A small image classifier, trained from scratch: adamw at rate 0.0047.
Rows from block 5 of a small image classifier, named by matrix and row number. Rows with one number belong to one channel. Each number is 128 + 32 x the weight over its row's rms, rounded and kept within 0 to 255. All counts start at 0. Numbers have three digits each.
After each channel's rows are labels from the 100 images, of 14976, where the channel reaches its highest value: "patch colour" is the nearest of a few named colours to the mean colour under the peak. Only what is clearly more common there than usual is listed. The data: crops of objects in photos (Visual Genome). In brackets: how many of the 100.
# convs0: first 3x3 conv (model.blocks.5.convs.0.weight, 192x192x3x3, each kernel summed), inputs 0-95
# convs1: second 3x3 conv (model.blocks.5.convs.1.weight, 192x192x3x3, transposed, each kernel summed), outputs 0-95

convs0.169:092040106086076128122074123125133132119118091148117044099120127037087128126098098124052130123113111106161182118100108062053033060099112130121099155093092087132100118117112183077135105109130073087115113150107118104126134100088127055094076123119127116098106143118099102129124137100088115098
convs1.169:138126111104130145113171144233148168087089076151111149150152124086137166132115140152108086126116108121086175129208145085120072155154135138129120140154138167133143150095117160157189184125123116128145169191148125127173133107180154094145138145126117169133128128161169117174117175181142144144
patch colour: grey (63)

convs0.97:084172140145137164085076148138098132127170180125110160145143173144178094090142154042165188128090138107091149102161149216163162169182153064138123144105071152142124146113158155092081116137145179146172130098184137139139105162151118177081098119154154116146120149121121146123165057164169152134
convs1.97:084102135122139144092153111117155086093143102092122077164101141133110140151164111101092136119095105117140103125080138179146151135135104089065116117043109103128107110149099104113152111092108164091118125123052102107123130110101110068127091112116124082088096098114159106105100097061151102138
patch colour: white (35)

convs0.157:178126121144141073079115136154113121090150099148102073088075172136117137106092125134112111151068144114146156100140133105099109091130099123167156149134159128115061075121144122107108180158083127059064140111079120155129105162121059109080096092114119130095136186178088060119142140075137111106
convs1.157:167138157123094099074138101188167121051121111128058135163127150086072147128104150159110063116142129141106144151121119106121040147173178142138166130143140148111164086143173139180138154128122126135146129112088160150185083094121133092150133110176119114101127196126137113129088137061116160039
patch colour: pink (28)

convs0.118:144154102197115148147104057191080121078188175104154146179146164109158144147114116095169162162134077098099134165115131147151114074142140144134132117168145189190168199121094096148126121142076164116085102103124166157188138077153085147075129134139131116101055178141111125093102103162129105129
convs1.118:064198114163095113186090152104131111142147150131098100138087157109124106180134172081167151126158113143156130176134121127093179227116103169101142099082129092140155147145131190040165087121135142093122121070096176094158103120074120129075130060138123098093085148111114050129093110128111128097
patch colour: white (49)

convs0.45:116110101132128106154118073099115106151143084110049155116107069132138090110084145072108125171175122124111146120168109119094147117117163105134120073145105143125176099145088076146117086135073143104155111152084108124139162130081120131085105092108145104161100191162140111092098124183130118155
convs1.45:151112117109159143109085108107123072135135119097072142095106171163151177138111138204199144130132109097072106142135123106122105122121120121143191063147093108115138124144124161145107145141071153147174173106059165113142082106089124080122141101089129124101128116150159126145112126134102118131
patch colour: white (45)

convs0.102:126156112172137210147115185125135150126115114140106109113179110103123152110118155210141074089122147137127129113073164176110147129147126125095196105165203098162109164147154173147097166186117195109163108082116167227160144182134093158121070148151186146123165130168091077056151144147152156146
convs1.102:164103111132121149088166109094137140149127063168140186173138084148102140109112130152135187122109142135123154156105127112105140118112137093123135158094130122117075082108100113181181095132099123112098124104142114168176134172121169140122145132126130131159109127121162064116137097112133112101
patch colour: white (67)

convs0.29:128098138136107181170164128113132116126169101132138122112162116089126181143117108194149158067080067135166128132169124089132102111126120088169182157194190068160147149191175144108097158173143128106098134042124171083161131154167100143120168152089107103094155144083086125147174159152120119147
convs1.29:106139130132094126164139140147119135127136104163164103178152157103150127112082127186105092115124100074151086151185126088149130137032167103102127116119129169106187172138136138088115115097119107079154119077162141121183106188104134088083086122195092186154140094122102136101172109155145093113
patch colour: pink (27)

convs0.83:110108109168127143141088102155122135104150076142133125131081128097131207078125121163146097089119071105102120054130185133126117094153090094072217086135150098143140132143155156099082114199139106120114116127126138094165159165096089129068071113089101150049105078118085109097152134155141104099
convs1.83:100153055123137108144153116126147112112118114192147094162130074104169064129159114117185164071097056081106125129148131145140163142104155078102148114103081125148116137090069119143089085112087138145139120147126101159154131088110134133111097099151131140053127112094163100134136084159189073110
patch colour: grey (81)

convs0.182:131121122147123129165140101131124120179149184108053113176161083188080152113110151138132147118162161102148111092156168174158112128147116107151146145140181074176183085154136147177128062144087068107128134174132114131105083154173091136115113153140160116159137137082127192127154118111104096139
convs1.182:144133122160103134037104144167105159106127198146096117128118089154182174100107159198101120096145137121155205120163116150140098121162080119157176121131104147093110130157112136060121109215116094085167123115048084159131103121150097092138156161126116120168130122111132109106094088096094139086
patch colour: cyan (29)

convs0.32:095132145131122135115065104117030080152158156119140087091054126134120144084117104174154084138129087163158108130120086121173159114154097190149164108123155160081133127096142112089170139168088188070107150118115138097161159145153134123105090087112108109123110109189093100148158073154115155114
convs1.32:133135159097122120126143069076113100123055110104107121081107145115172123135145121138102108144152117121110125070112058077126102138106147140080107111090162053089147161081093126121128098112101103112141107112155110106163144129102161152168136070153140111136072082196129163076087139139153184167
patch colour: pink (25)

convs0.52:207125102088100105128132180125184140097044134111134164095157174175195174076161139166101133141150165057129106104129180186136097097121144131118142125115146115132141148184133132122136166160155184123113129146088130098124123117078113167140123133149160130115193127198166103139127142152124101099
convs1.52:152107147182132127146036161131059123122154051133188152090116158087109189116168110136185181095111183080175143134124176140135182118185146139113153143134118118170151127123170131142138162111103172129149118121102123096165121176075140110084068057120145086090096125159066130119137126108107122134
patch colour: brown (66)

convs0.42:079148124143085128097109157091134149093101133134185102061104150093087085122081132129149156145117104130118161118155155149117157122165153164130119122144172157132119184054163134106124128122142157068186123117074073119101130141075142138097114140141159154180183187116097164145147162089123096151
convs1.42:096064094109134094048085106127144087081128162137141092095131155094139141152086134125135109087149119112095132146153117062141079108134108097160130064100160069091130120165117123139087127101157111145123153082115152101146109061085112120147148070179120138117151151108148030108138105152107075158
patch colour: white (35)

convs0.174:079099122120157073149120141106154168153108113165116114093131088190187158091073130117061140156174103132120103095095096063138132141116113110136111062123070128145153053109140155178104138135118115124123097192112134085099153131099125120142147087140105154117135092165131110105089154132111131178
convs1.174:106145099158108189186128099114138122129127110178104121107138092104210201121086207134126094142170139160132098143163139109072130202172110127087118089113097120115165047089155160143080152113078180115133110088100137149096157097135117095129131105115147174140097147129099131169154120124100166108
patch colour: brown (65)

convs0.163:113097159094097172084090138080126115148136119084106101135129075120154204111125120109083106098088166139113060129106171093156048163142105097171165175090153112130058145167141090081115121167087108107098064090128120140143150086115155149165082155135138129125088069094109139149054127077155114115
convs1.163:112134163091127188099123126077104074151197132118127179144094083099162130123121118123085107120167122139125131124100130055176110110129115097135117157086123058142082096119092045081085098139155112146151140147156112148067105116131146145175109122123155086139104151108087125106172089117132095147
patch colour: red (30)

convs0.110:106131115157139112062086139078066076106165112112111078102139098104122152071128150163059132111122119159107110061114084144112090087094108117111212100085141138121139085106117076097131130175064155148076159152197113115077109104134097140129154050144136142058187055152124094156160096133128133135
convs1.110:125094144070137076081097136133046142168156131117185107140145159152084172116137132149123152190082110130171193137151090111150109092066149095162173150098124107153155053106096118072111098201115110102128113114151103109164163068096105133159128110140142150139092124158168124087112128139201129106
patch colour: brown (60)

convs0.77:026157127192154109150082114078068150130178142026124113171085165119134098067081109069154140120096098114095146067138087167121182105081110110088115106142051114115117112141104136091122137115102132139141116043171156088123093161132089080081109129137124105157163141132153195182126114078132167113
convs1.77:073108126087203143104190180145165083115085116119128138154125144116154099179127074096135099093098087091091109117142136126103141056078116122069157120086093136176164129120121097121097082147154149164064146114096118084079116132128160161132104136173107102146169115140211175110084114132142057144
patch colour: white (46)

convs0.101:100062107083130124112096175162108129114165091141081104142123104180161167066044139084059145178172100140132137123080147134154137084134091142100136103113158039110132156115191113111157125164127145130021167136185145179141155120097098068161137149172139144124099106091122124076152136179080125124
convs1.101:151130175056097064061139147148089110158141143084090075079099123103088103141117130100132078096112133104155134112131128119117065074146127126131117100116131075099122125066189178153096132168125186077103139123126079118183166061063133096102140118132116138133103145104104090120081123132096137140
patch colour: black (73)

convs0.127:043093118138122145132085128117127171124105130069130075107123125121121255120155091081094149133071117133146068121125214152109039128113157096073168090107144121144120111194105139083105117159129154106090107122104130157093119086114116122109137128131137076144118139175089130115128139125120096151
convs1.127:068191109133126104156108153169140160112107127103169138076170128127159143165121109115108173126131095103148087152149172128151120080129165128073108124133151126171147130070074161139144104145113152101130143142062133134068093081146140145137162129122144144117141157210124082152141082135139120082
patch colour: grey (79)

convs0.26:120163122079125100143126122134120149145115144102100125100055149121097163087102090133119080152147098128125147059175087082105103132097124221072139071083127098106159161093116162054138133177129083130123132086105109145117130096142119101138101143091113134053113129159052109131122158145090183158
convs1.26:082114129095136149151120098170093131155112081137130179110100176128168172143139134108103120108156128143156094084127109117095037109173128143105108133114204110150145166103140157163127137033103107117125194138124120137176153061122132103161097151146087132133180081170109119163095136123134129122
patch colour: pink (33)

convs0.86:207119141135124148125117073125168123114161178081170136153087100114148089127097086119145141106115159109139164107060125132110165113123083165124137099104144118137132158000128123164180122138117124089115190108126154127136090129134124143089156027193131164156129119149171151132124175093136125045
convs1.86:133125150120079172092157113132159108063124123160113104127123099136178186121088176160137027103178133116108146122095149069151086092152086126134167102132148102133099171112089093118124062153057100089144101073136102117155093159106124112089071146146136116101067086155116113167104131168103091108
patch colour: black (42)

convs0.7:173113097181168122130192112135134127123157078083088163174083093117133073096104132122053086146131107109077089109140055076144125084111089103120127159151120151156125122119145173115080121128116100147096213093191133043137094090130116174151188128172071157165144116112163128127153093205169144137
convs1.7:149157138106107147126044138108119145155165142146127118135173109159094166081111122135141158171111102150141167113105147066150159111060104145171158131139179052143098125134136107111129155101119137106153124098117094065096140121097111108133128061138052092125105146132133136079180081150130092117
patch colour: brown (61)

convs0.190:157148129088137179170149124090140145153062126094148114086184087112156124187124159152103149069088093126129127140112134153201097159201090120137107137142111085139093172134154156132086175117139108099060104114149146166129118083165150153126144155145146128101091079141104103182132149124111103126
convs1.190:139152168065130110139170114130198096140145125091214177150000137139100166108142094052141141114079071095124103158095120102156185113126113134095138150088128120131080106112155133132139114117117179144146138151171056143131115094067086098145111108140136101078104121157184139135132133110134085138
patch colour: red (34); orange (25)

convs0.160:112159129107091124143137115138128063177091124081184141129132161103066161111151158102148187096046120164115065079150219108096132123137146102070130167141182121160115153095124151096103145121080125075136117089199126065166124187125108144048107082155152128097155085097109146203122168134140104139
convs1.160:121134138101128123123122101080132148119057107170079063095095140099160085156108176090136093119110103168155090117107106113122112119123102091076142091140166125071115042122104077067114050106128163089158138152093150175089122103166086106138124136126112103155150103098143111085086177064130144139
patch colour: pink (28)

convs0.111:121155085170156227139102124077097180167140124156156092115147120043113172142140164216157133073142118144150156146104154170138148127103087146120210116150176129154103152132153157131114158196143173099160155068131135139133149147157135132099126113136130127138156105127129026089081133085125129137
convs1.111:162090085126066175110135157098158170128123132174161184141126121140139096145093127121132157120129116122151116138146081115126123099103160125107158117092129158149118099124097132109135135144122108113059115166165136155184127156079157145088125122163157169115084127158104034083134103087166051124
patch colour: white (66)

convs0.81:123152128101141130149129180122139116144153099154099115080134084074078128074140076115119154108104080127114138085114133124131173191155142136167067101120084110055162166077093119125102133064140076109140124166104129133085121118144081110129112089069101143166155117073094118115144167106101147118
convs1.81:108158113097109145132089163100094096119203139137138115123093194180131153112112144171149112108174121120155147113145201128111116153109114143079112144129180107162146102110074182089094175114101131027122161070106095123118125067074158121182112140141116120115120141102108111108119109134112173146
patch colour: white (28)