Rows from block 2 of a small image classifier, named by matrix and row number. Rows with one number belong to one channel. Each number is 128 + 32 x the weight over its row's rms, rounded and kept within 0 to 255. All counts start at 0. Numbers have three digits each. After the name is the row's rms in percent of the matrix's.
After each channel's rows are labels from the 100 images, of 14976, where the channel reaches its highest value: "place" is the part of the image that holds the peak. Only what is clearly more common there than usual is listed. The data: crops of objects in photos (Visual Genome). In brackets: how many of the 100, against the usual share in percent.
# convs0: first 3x3 conv, stride 2 (model.blocks.2.convs.0.weight, 112x64x3x3, each kernel summed), inputs 0-63
# convs1: second 3x3 conv (model.blocks.2.convs.1.weight, 112x112x3x3, transposed, each kernel summed), outputs 0-55

convs0.7 151:123137143132133032121125135043109121148112149127142073121129097153145134117135143139000131090124101155149161077156116155112103143133135139147116148131130098134127128038139138122131146131075144
convs1.7 087:062142097122194148119181136128139161206137152130155156114167140125215105134151135148125153161139103106153094149119130162125121104117109076080114133125144121138112145114
place: middle right (37 vs 11.7); bottom right (27 vs 9.8)

convs0.0 143:142137138139115031135088091000114123143092175140143118149126153155142134140112137146076148073113119128141157091150142152150109127156154148128093153139130096134121134074133150136075146148110134
convs1.0 096:056091082167055106125165125076111133190143108127135147119127139123168093129155133131129133150097069100113076132156146177136126098124112055102138129127088125123101145070
place: middle right (44 vs 11.7)

convs0.28 090:093131132126176140121179191146076103116120117085105155169078135109125075146143107080117082174084107158124151155173119155137135124120125062104195177135122129100135153224128142150167153120136122
convs1.28 118:166114151097154126100096153108135129140086155111120136111116100133069148128156118136129176128124121116100102095089130050173117110141114185115124123126147060093115114068
place: top right (33 vs 9.8); top centre (33 vs 11.7)

convs0.46 062:122194174138088114114164140143123091125121088119112157095152143092126160070173133127158129150113117126121157137211121104141155042149109115132104091123054080132112110110184061118103109153114173
convs1.46 099:149158062144158104109161086131102167165029103121122077107162113048173130117107118137085061125157136163101124156113107080093163127066125141132097096128148119133118187162
place: bottom right (31 vs 9.8)

convs0.26 118:155186099110154163120102031087109130130083116078132091084152152107088108152095109123134134094122162102148124166113142089168086122084075128162107130106102068130121122139175166101102137093185092
convs1.26 098:134115122171021078076142085123076107145123105125093123163130122139064121109144096135065102129153103121117146137138117134127141101126108128114153154127125124121130103106
place: bottom centre (39 vs 11.7); bottom left (25 vs 9.8)

convs0.104 080:097161082112116114123142181135073175199133147125092137129126127091124109098054141125134127098096084107068149142103174113138133082183103141100088076122115104144135125163132060140139058142117082
convs1.104 104:016112118104144086140110078074125108130162098145140137104084124145131126121109075124128117142121082152119136111122132127087133141134041109101166138127081159123133095147
place: bottom centre (28 vs 11.7)

convs0.107 061:162149168152102085111119070087111137133133126118141103120126152078115173087200158132069176119132147186089133113184130189125151135124166138078127126106144104119103134142128040197141118141093126
convs1.107 088:158132092135132119127110063092118125113078106103114109054114148050168152144134113101058079139088117154142162131137131131091123137091117110175084143130144123134113142159
place: bottom centre (31 vs 11.7)

convs0.97 106:114108138154153074036146196106123109120099138104134141170130141130164106147135072084123087108127074158137072136148099104105148099150147113083077129125119120134116121096057082104114151160176187
convs1.97 103:137146130105196111104128103137130115121126128134099155125120066137122130111132114131097154110184115142128169146125136122139143041151110188141120074128107083196122118179
place: bottom left (26 vs 9.8)

convs0.60 083:137149128202142137126205115089139118143065165128080143137122150090082077184148145097119118182125167155098163134137150080132133085112093136138132145155092128090153096088124105115188160131181074
convs1.60 106:156135133148122132082147155101120088163167230125115128142166099166127036108136131120140116120110108110128039145098104097100137145111153149105136202128149099106111013145
place: bottom right (27 vs 9.8)

convs0.99 118:128156117153114127063212159130128105164103092088085131099162152122095122111126101079152107123085136139112037163126089070135104065111072105161127140146074133118099139146067100131129141120136110
convs1.99 103:107126138127147169128147096100096192130067110121146122145119115128082147092172089124111162116136131183074128109120142108108139088133105198090094024128103114167089161152
place: bottom centre (32 vs 11.7); bottom right (28 vs 9.8)

convs0.10 073:109173130144164133109096079112122123196094172026102209152131120119121125140097096128144156070154113122111138072128175074120130104091108119117127160135130105143100120123138123088075176176155140
convs1.10 099:139127117123100085119169144089107172168080114112093161113138130100064107117117105122101000132130090066105129144126127153115147121058090149097130119129135120127103167130
place: bottom right (33 vs 9.8)

convs0.5 104:123151123143133139123151133152106143051064121116109109092127161114080139102197090101121113123098119126145143036185087075046115157059113115109121097131114087114127134129160150127168101136110105
convs1.5 111:158143097094188149115061090105091095096119156114101080121131133077183171098081155117087156065108152148141130107088122087144137135081110098137079109127179101116122171138
place: middle left (28 vs 11.7)

convs0.91 056:127155120087098107106138133138188109250090143148162190110140155141090160144094105163132093134093139119138161124067128107089141101158078161154078103126147134140139099088097096144142133107094080
convs1.91 104:068126089131137104119135149108136176172131135125145125133153116120123126111076078131130000142122109122134117128144123113068123149029139129118135087129127139123142164139
place: bottom left (25 vs 9.8)

convs0.8 064:117154160129071149136108064165139094070055119147116163121104115115142143053126137133106096187135102133135152096134055096081123122140118149113217148162104138152113110138111154128133160132058135
convs1.8 106:154123144119086112108120177083119138087048102123121090122114126077087149128143119119108024114098137051121125134147126071135134114160095155131104064128137133106147180098
place: bottom centre (28 vs 11.7)

convs0.72 120:105096134142112112132133122113163133105132125139068139200121124131132136140137124113133162117165141141118099115135140216113100143182225098079084114137079120130114144134121066233133136100092112
convs1.72 086:102110125150168101123090112111124024127152083082122132139046161113133175123146123123116134127109150052092158098122153135113101159168112106169093134128168128120130148156
place: bottom left (35 vs 9.8); bottom centre (29 vs 11.7)

convs0.63 074:151160115108118111095161151126144120255134186100112113113153155148126152125104123150105109118076120117122143120114141102129056133156110137122086134151147078126135118099119119117143159111149111
convs1.63 109:092144097154144137120123121107149167184132119126129124127164113134156145113088104131114000135122146110114118121120109115080112125069129130109145123128105141143119157126
place: bottom right (27 vs 9.8); bottom left (25 vs 9.8)

convs0.78 093:140134162148139101062073076110128117145108152167173132133095103130109087188139119075080060119133127147157099087150081149112114113092139130157147146160078117148066135143104103100138161141094210
convs1.78 089:157146108112134104117117186049150091160150190128086103145117073054151085102125135122098111099095072083140109125129131137106116136094109117070126141127098125169118102139
place: bottom right (50 vs 9.8)

convs0.98 112:109151121114130134140129115150077140045134100125103063088164061110134134100075137134162137104128104128140135159093097133149084079127073152150108088135152070138151119162117042127164062111141155
convs1.98 106:058140122143114100117120082094139162103109117138170113118075128154139109120135102114113155122149030164120136149136139122167098093127071094155143112128094113113133091117
place: bottom centre (29 vs 11.7); bottom right (25 vs 9.8)

convs0.83 138:106125056148097154102145160144106101049129110122106158157099032143092122101062143124137123153184126130123086153077135122151094137135146115153164150136102104137134137155094161146111170039132127
convs1.83 110:126096154110124146115138149125090098060136128130114144137052130143100138151175115129138196119114064106119146131113171086177104070173105158161091080128136086182136147127
place: bottom left (33 vs 9.8); bottom centre (29 vs 11.7)

convs0.85 138:108152099134034137106148147079114109092071121130108130130141125108105028133117151125127150144118124145124121100139161146140114150143139118143087110063110088168138119103142155132004118129100158
convs1.85 118:114150140117164120086123114136122113130166087138124139117102104104136027118131136151139146144152038140127123140142061114128113051134076097127139147129118134137115151127
place: bottom right (28 vs 9.8)