config.toml
dataset = "crops of objects in photos (Visual Genome)"
image_size = 32
crop_scale_min = 0.7
targets = ["object"]
residual_init = "none"
beta2 = 0.95
max_steps = 29700
batch_size = 128
lr_schedule = "wsd"
Rows from block 4 of a small image classifier, named by matrix and row number. Rows with one number belong to one channel. Each number is 500 + 25 x the weight over its row's rms, rounded and kept within 0 to 999. All counts start at 0. Numbers have three digits each. After the name is the row's rms in percent of the matrix's.
After each channel's rows are labels from the 100 images, of 14976, where the channel reaches its highest value: "colour at peak" is the nearest of a few named colours to the mean colour under the peak. Only what is clearly more common there than usual is listed. The data: crops of objects in photos (Visual Genome). In brackets: how many of the 100, against the usual share in percent.
# convs0: first 3x3 conv, stride 2 (model.blocks.4.convs.0.weight, 192x112x3x3, each kernel summed), inputs 0-111
# convs1: second 3x3 conv (model.blocks.4.convs.1.weight, 192x192x3x3, transposed, each kernel summed), outputs 0-191

convs0.145 107:424480511522461504514504488520533486533503502503506493537495529472509502508399498488490517493512498534448497481506474484535515520510517473542489494509512490475520492495534480475509481505510465509537453517555522507503475468484499471493504505496470513498491477509506545445517546492519508511504439482480474523477502503504529518494529516493
convs1.145 101:487527509510496558484451526479504473519500533519485522489496473492473520487485472526501490504511525529518490523476501524478512541486521518500514502546560495500490496492448509520499520511497542467489480492471483510484501499489509519496488498468505468500502496500512499458489515456509518492506472482536471497514458505545451444563497479512542467488449508461484461452516497456526500514478485490488483439496487518494507490517556447500531530443416463518485520475513521494547505470497480475528502517478475514501509495546501512494471458513478475489489500491514479482492520511517525480
colour at peak: pink (30 vs 9.3); white (26 vs 5.3)

convs0.178 110:497517486508501509470502491525432495502481484509495518534472487486497582466522493492507498527486527497461513477505504486475423495485500480523514472511442549452502521512528487490485526498493496495493504473506463496506507518515493452522468505489487498515484485485525485530491426515504435507473516484481518481525484496522519526491551516512
convs1.178 100:536516489530509484438525539508503488507473539495524478517487469480440464511506485462523493482499529473495480486515505521515504529484494502483497503423500518481498494490556431498484442470484486474455518522538458489519485530473505462501505497534483505502493505528501525457503487507522470503492458456480514512510524536522532466461462490526452489462537504495508492448521500504464509496500522507502504524510496506488527507499450463508515488505488495509515486497522470517477436484502538516511515486450494518492470474506515481481487502505494466534509418505485497505514506462523485520
colour at peak: black (74 vs 13.6)

convs0.132 084:442520498522498508512499478524497495491488470506500517539497521475489489492480464520505485501497517492469495510518484489502479484474524501526508475506574529456534475476547470504517509489523497472539498477547465524463469502483458474496502509479476545492575464534532497475497557473503489515470504503494501557504467516470500490518527510483
convs1.132 110:518519499521526519443524514499508506473500537498499546494499499530492489511502513478535519501522539507503507489491530524490503501444513502501502506547465540505465498495420477525517518504488534503494503538475484497490502467486511521488522495454482494423488518489518535493509492506499496484507462511544473485517466529508417443521471504503502488496450500470522475472482503472519531507516477516492515391512515475500503499514518491488518488441437491509486514481508492464507481504536497518514540535506478473506503487483496471503471479495499519458451471489494503490513494507514515519
colour at peak: white (36 vs 5.3); pink (30 vs 9.3)

convs0.148 100:505462480478484510492512531521473540544487549512464505492514511476542544508496517470513489515489516483448487509474496527530471500483472453490468497524484466482501515527515541494461504481472467487497490476523515498487483513501469481514498522497513480530479510501504523506488404504477500495511463513542480487538491512527540537462546497531
convs1.148 103:496511542453497496480527505462484452493487515505496436475472471469472484504515488500506496503479486501524505525501442497453532501505463478536487482451481493455472486486536418503486459484493500508441502489504483474527496525419513482509515503511463513518499499487501500462497524498462497510506457502464531536486528548500526491507490495526494488470539501480504496504515504538495505506522502492518519527481505507473478507522514437503536491490500483507491504497517519502485433429507513517503498473456500525527443449498498493467507489516507509543519473500461489469501512499508517490
colour at peak: black (67 vs 13.6)

convs0.127 105:518473511507489510503471515536492493477502486481540477499487544507505511508540479545504530515492483483501501477534518467547465460505492500531448480471536505465468481496547496501500461472489522497467495519540457494481443544517479471536498509506512545497535490459524525474495474526482463500472470455506493496494514471488501520461540510508
convs1.127 106:525523506478503513472486478527517499444507528501493509472489489549514486499496508489533501533550494503472511484512532528515523496471573514466531510484502547506511507508493494518452504511504525498508481534455504504512496512489498456489518478472452499447460545538494555488482493548510487543467486481487502504517502531550513479455514530519479518497476510482528495464487521467472503480483520480497538512449484527487480460489471487509478478504453468533505495500479487514428518472498498524442515488485505499523485484518504502496471502493541540506458455486493506455484532464522479508
colour at peak: brown (65 vs 33.5)

convs0.18 119:492443490450509498454531532533485532520506469541483519442499454488508480444518510476512478498477513481460542525485482505511447447482504493485495479500496491502498542514471529524465512482481467490506479467493520492524501501513495510458519502486480469500459514515492515484501488470451489506490465486486470494487492545468497539463528519513
convs1.18 101:467509552514500495509529489456479488510556506474443479501486502472476499507520497515488495497491473485546496537463464471441524537470452486561484526499478515488484432496509479512488502484489453517500514477550530476477505518484503446491515512486490500520510447493509476508504511455486547486524504459486556516527493507503476528473506488498439513493481495485523521528473503454483492517477500499510514507489517483518462506549495483490513515525510466520495477497509524514474505508517523517475441511526474480493510510469484436463468508526506488460502513509496473463515464525534508518
colour at peak: pink (29 vs 9.3)

convs0.30 100:506478497517485498488497487520502484484472436484509512519503514500499471508491504497495536469491512492483433493508509522476501546506501493526486454493555550470511509493524502407517474486514485486514462509490491503519513470465466509509526494470508501469502495498507486557476553515485530505494496498457532496555529536543509537513508499467
convs1.30 101:507517511523490507439509497475496506491455484503521504463467482512519465490504484476543472498500528527515469489499538525526510461475454505472447488488469492503482524487498499503499470465497535494505512505455471469462484496511510483513490500516529525503470494481498526502457461467557486498500495475533449482502474481505474446508465525474481465499439497501518501448489524487526484496481505508490486464498494464528522485567501474482533473518486474503495508503465505551501437486504521528499543546494537479472468482452504517516504475505456463468490530503513501556520491503513488502
colour at peak: blue (32 vs 0.6)

convs0.106 114:507492492476446459462481479540456509516483487504542493517486507524469500446530512497497523492505511517444540483502487502505477449517522544527488422482517497481507479463512502489501492510465516493471469481511506521511520491498531498485530480499497537480481493473487535512473503476552447478504515508480514503464505524459507544523476475480
convs1.106 101:438550471525484508502494493530493467475508488503518471483481494496506504460486479468512480502517467476503446485484539470472513473437524488464504515492498522529508455508484495509497493513481497481505491510499451510465485495525508452503484493487500481509498503523509492501518458495521514481503536519487555498517465451510460523500507468460489531449497526499519479469518537468518495509506528524467480516522510458501530476507470530479417474507519484546494491478536462448470508510506515510475450483558512530488563481511470481466506500494492498492470495506517520514508469516451498509
colour at peak: pink (27 vs 9.3)

convs0.55 095:530461444453475453497472485537538483465483461512497521487491501464483515520504530486449470515503530482473522528508506474530468517529504503520491472449537575486491520535508478478490477470446489459455489534495508542515509492493489511530487496458498519502499508536492489501511497475509525487491496487485480510533505504481476516473509501466
convs1.55 093:511529454500499505463505517499535518499489457500506495479489488493518445508486482495473477506502461525483466505507494471532501501466511505486497552510506519509482504524495459494441511480490494509505496507467488490487461508504508459526490501480513504539514513523489509463484508490501499481491449483468471469456508489527492461425499520444450502498491489504545517448466494506468470498467509469497521522469564476535550482512462486454521483533459486509541481480462467540470492488518495497487493495487516512474471456479454480470476499506528521514502465478522526529499468536516493541
colour at peak: brown (79 vs 33.5)

convs0.23 113:537501471547505484524516483515548517482422525482505487507564506482494521530498497498513455499500499501483495487505493488515495522437528504506472506502503486510494516531506502483509496519507447455505507454490495486463482515507462504537440488483474474488471513490478453506455445492510546464508488500530492462526493472491536501490519500497
convs1.23 112:493492512460500497499477495489520490489484515502515447515501507486519478486485445464504520502510489439476513516551487533485502458493465490496483477413513496513503525506512491510482486472505515521465500494475508459521519524479494502497469504542503511516520538513476465466495499510483419511495511490448485511472540509456533479445471504519497523523511489503470512514506505510495505501522507493508447518475508449492468500472502479522501496474479502521475504502471525538524506494486517501517529514463560512513464489499552485469480485490519512500506497500447496464517424476529571497
colour at peak: black (43 vs 13.6)

convs0.11 098:535512516484548499510491504519493503503479532489498510476478506498476515514462562555510506518487542457496499543491429482527497520508501511520474535491544512530456534507465482504463484460537517468492526490493537499515484492497473514439484523480479498516529532497521492544466470500501510486515490524514518480489497504444487523539513489481
convs1.11 098:499459509476491528465503494510506464500523507482483534500509484515531499513502502474475465452501481468508489511500493501462519475492494492553531513491511491513453499501452442488500470534510457544521496506498498496512489500492510526495526489516516542517516483460475505477478505481540477462491529516475504460439546457464509484472461501526470547483506476549519573540467472541511479488497492521501476494517466465524508508516440519476494505481529502480510547503513492471481450534491464481510517521490514481478509513441482480485508526495482529525454520500505521483503456489488472480
colour at peak: black (33 vs 13.6)

convs0.111 103:502504477508474447469509489536503469489471504488495500463494525459498502541490497523488480465483509510513530471518490528505497544504520487601482513482538478484540528528502504485507481478511445460483470511510495549497462463476489480501483483465500555503485525518550501504467510505494503504485483467468471512522504481484525524476486473486
convs1.111 097:477535499483494529462490517446508458502448526493497510438505501533516461492477473492530452502482486512507466494469484514479520516487498498481479497472500514489457516468487386504508508479468524501505508514449472519455532504479483523518489509524489513500464495521514496515530441476500480495497475532486473451482529500532487459511499515516456458479506525479495495405487491463486488507506498504494511479477490481527547492524532457492501494494467490539508499486487508515494482478534509479496489494479515522491468472508500492464492470485501498527497458515485531512517516514502543522
colour at peak: black (55 vs 13.6)

convs0.156 106:523479482490511509493496471523496475502507471494530495478500534481482424500503505501493524496501476532485508483513436494531474474495527494496519478500525524567495474557553493550511476489470496483507464504524523520499507468494508513463502477508479520487494495492513500499501473516485461486503505486473479468535515489419538535445523488471
convs1.156 105:479505502459488475517484510434484495488512478501444505468498515555535507513513508504421499524518512443488502509506494501465503516494511514475462501491450516481504470511492493510495522484519540500533461519489522509422496509479501513502510504458515464512515482525526452534482494477458523495511479496468433480515500447497501493493443493532510495505445496490409495499470509514511516491524503500486507522454520493487506501469499490489451472489524492500475471509426484510489510525511493490501476525544471479510514496485507495492545471484494527490512482516530508516516487480485509514
colour at peak: brown (86 vs 33.5)

convs0.40 102:488447481494508510531508462532489489502501529537470506473488538505506534510476482489506479524496542511459446505479537493486543546478477436522533489521486526516512481497514497486492502481504453485503489442500472500490486515483471482510521479487447493502545497525541483514500505490479466491489482477558518524523483519557494517524540518493
convs1.40 100:503470506489507470435497494485524466543438537465524566514494464496499466500517485485495529493487527555503536504514497515523489505484514502510528501520494470486506434492507512498499458501504496508498476431468479499507493492506529534503493495507487480503506515479542542495472511493541518505466469499504466475499511529505492469546498502478496445532530499487521497503497486571534566523527500499499522471524524534478480499486547491486545504472426491502500485489520502544499484459510483479526536499448522477520480480509500498522497501516447472533526503499503509494504479493516503519
colour at peak: blue (32 vs 0.6); cyan (25 vs 0.9)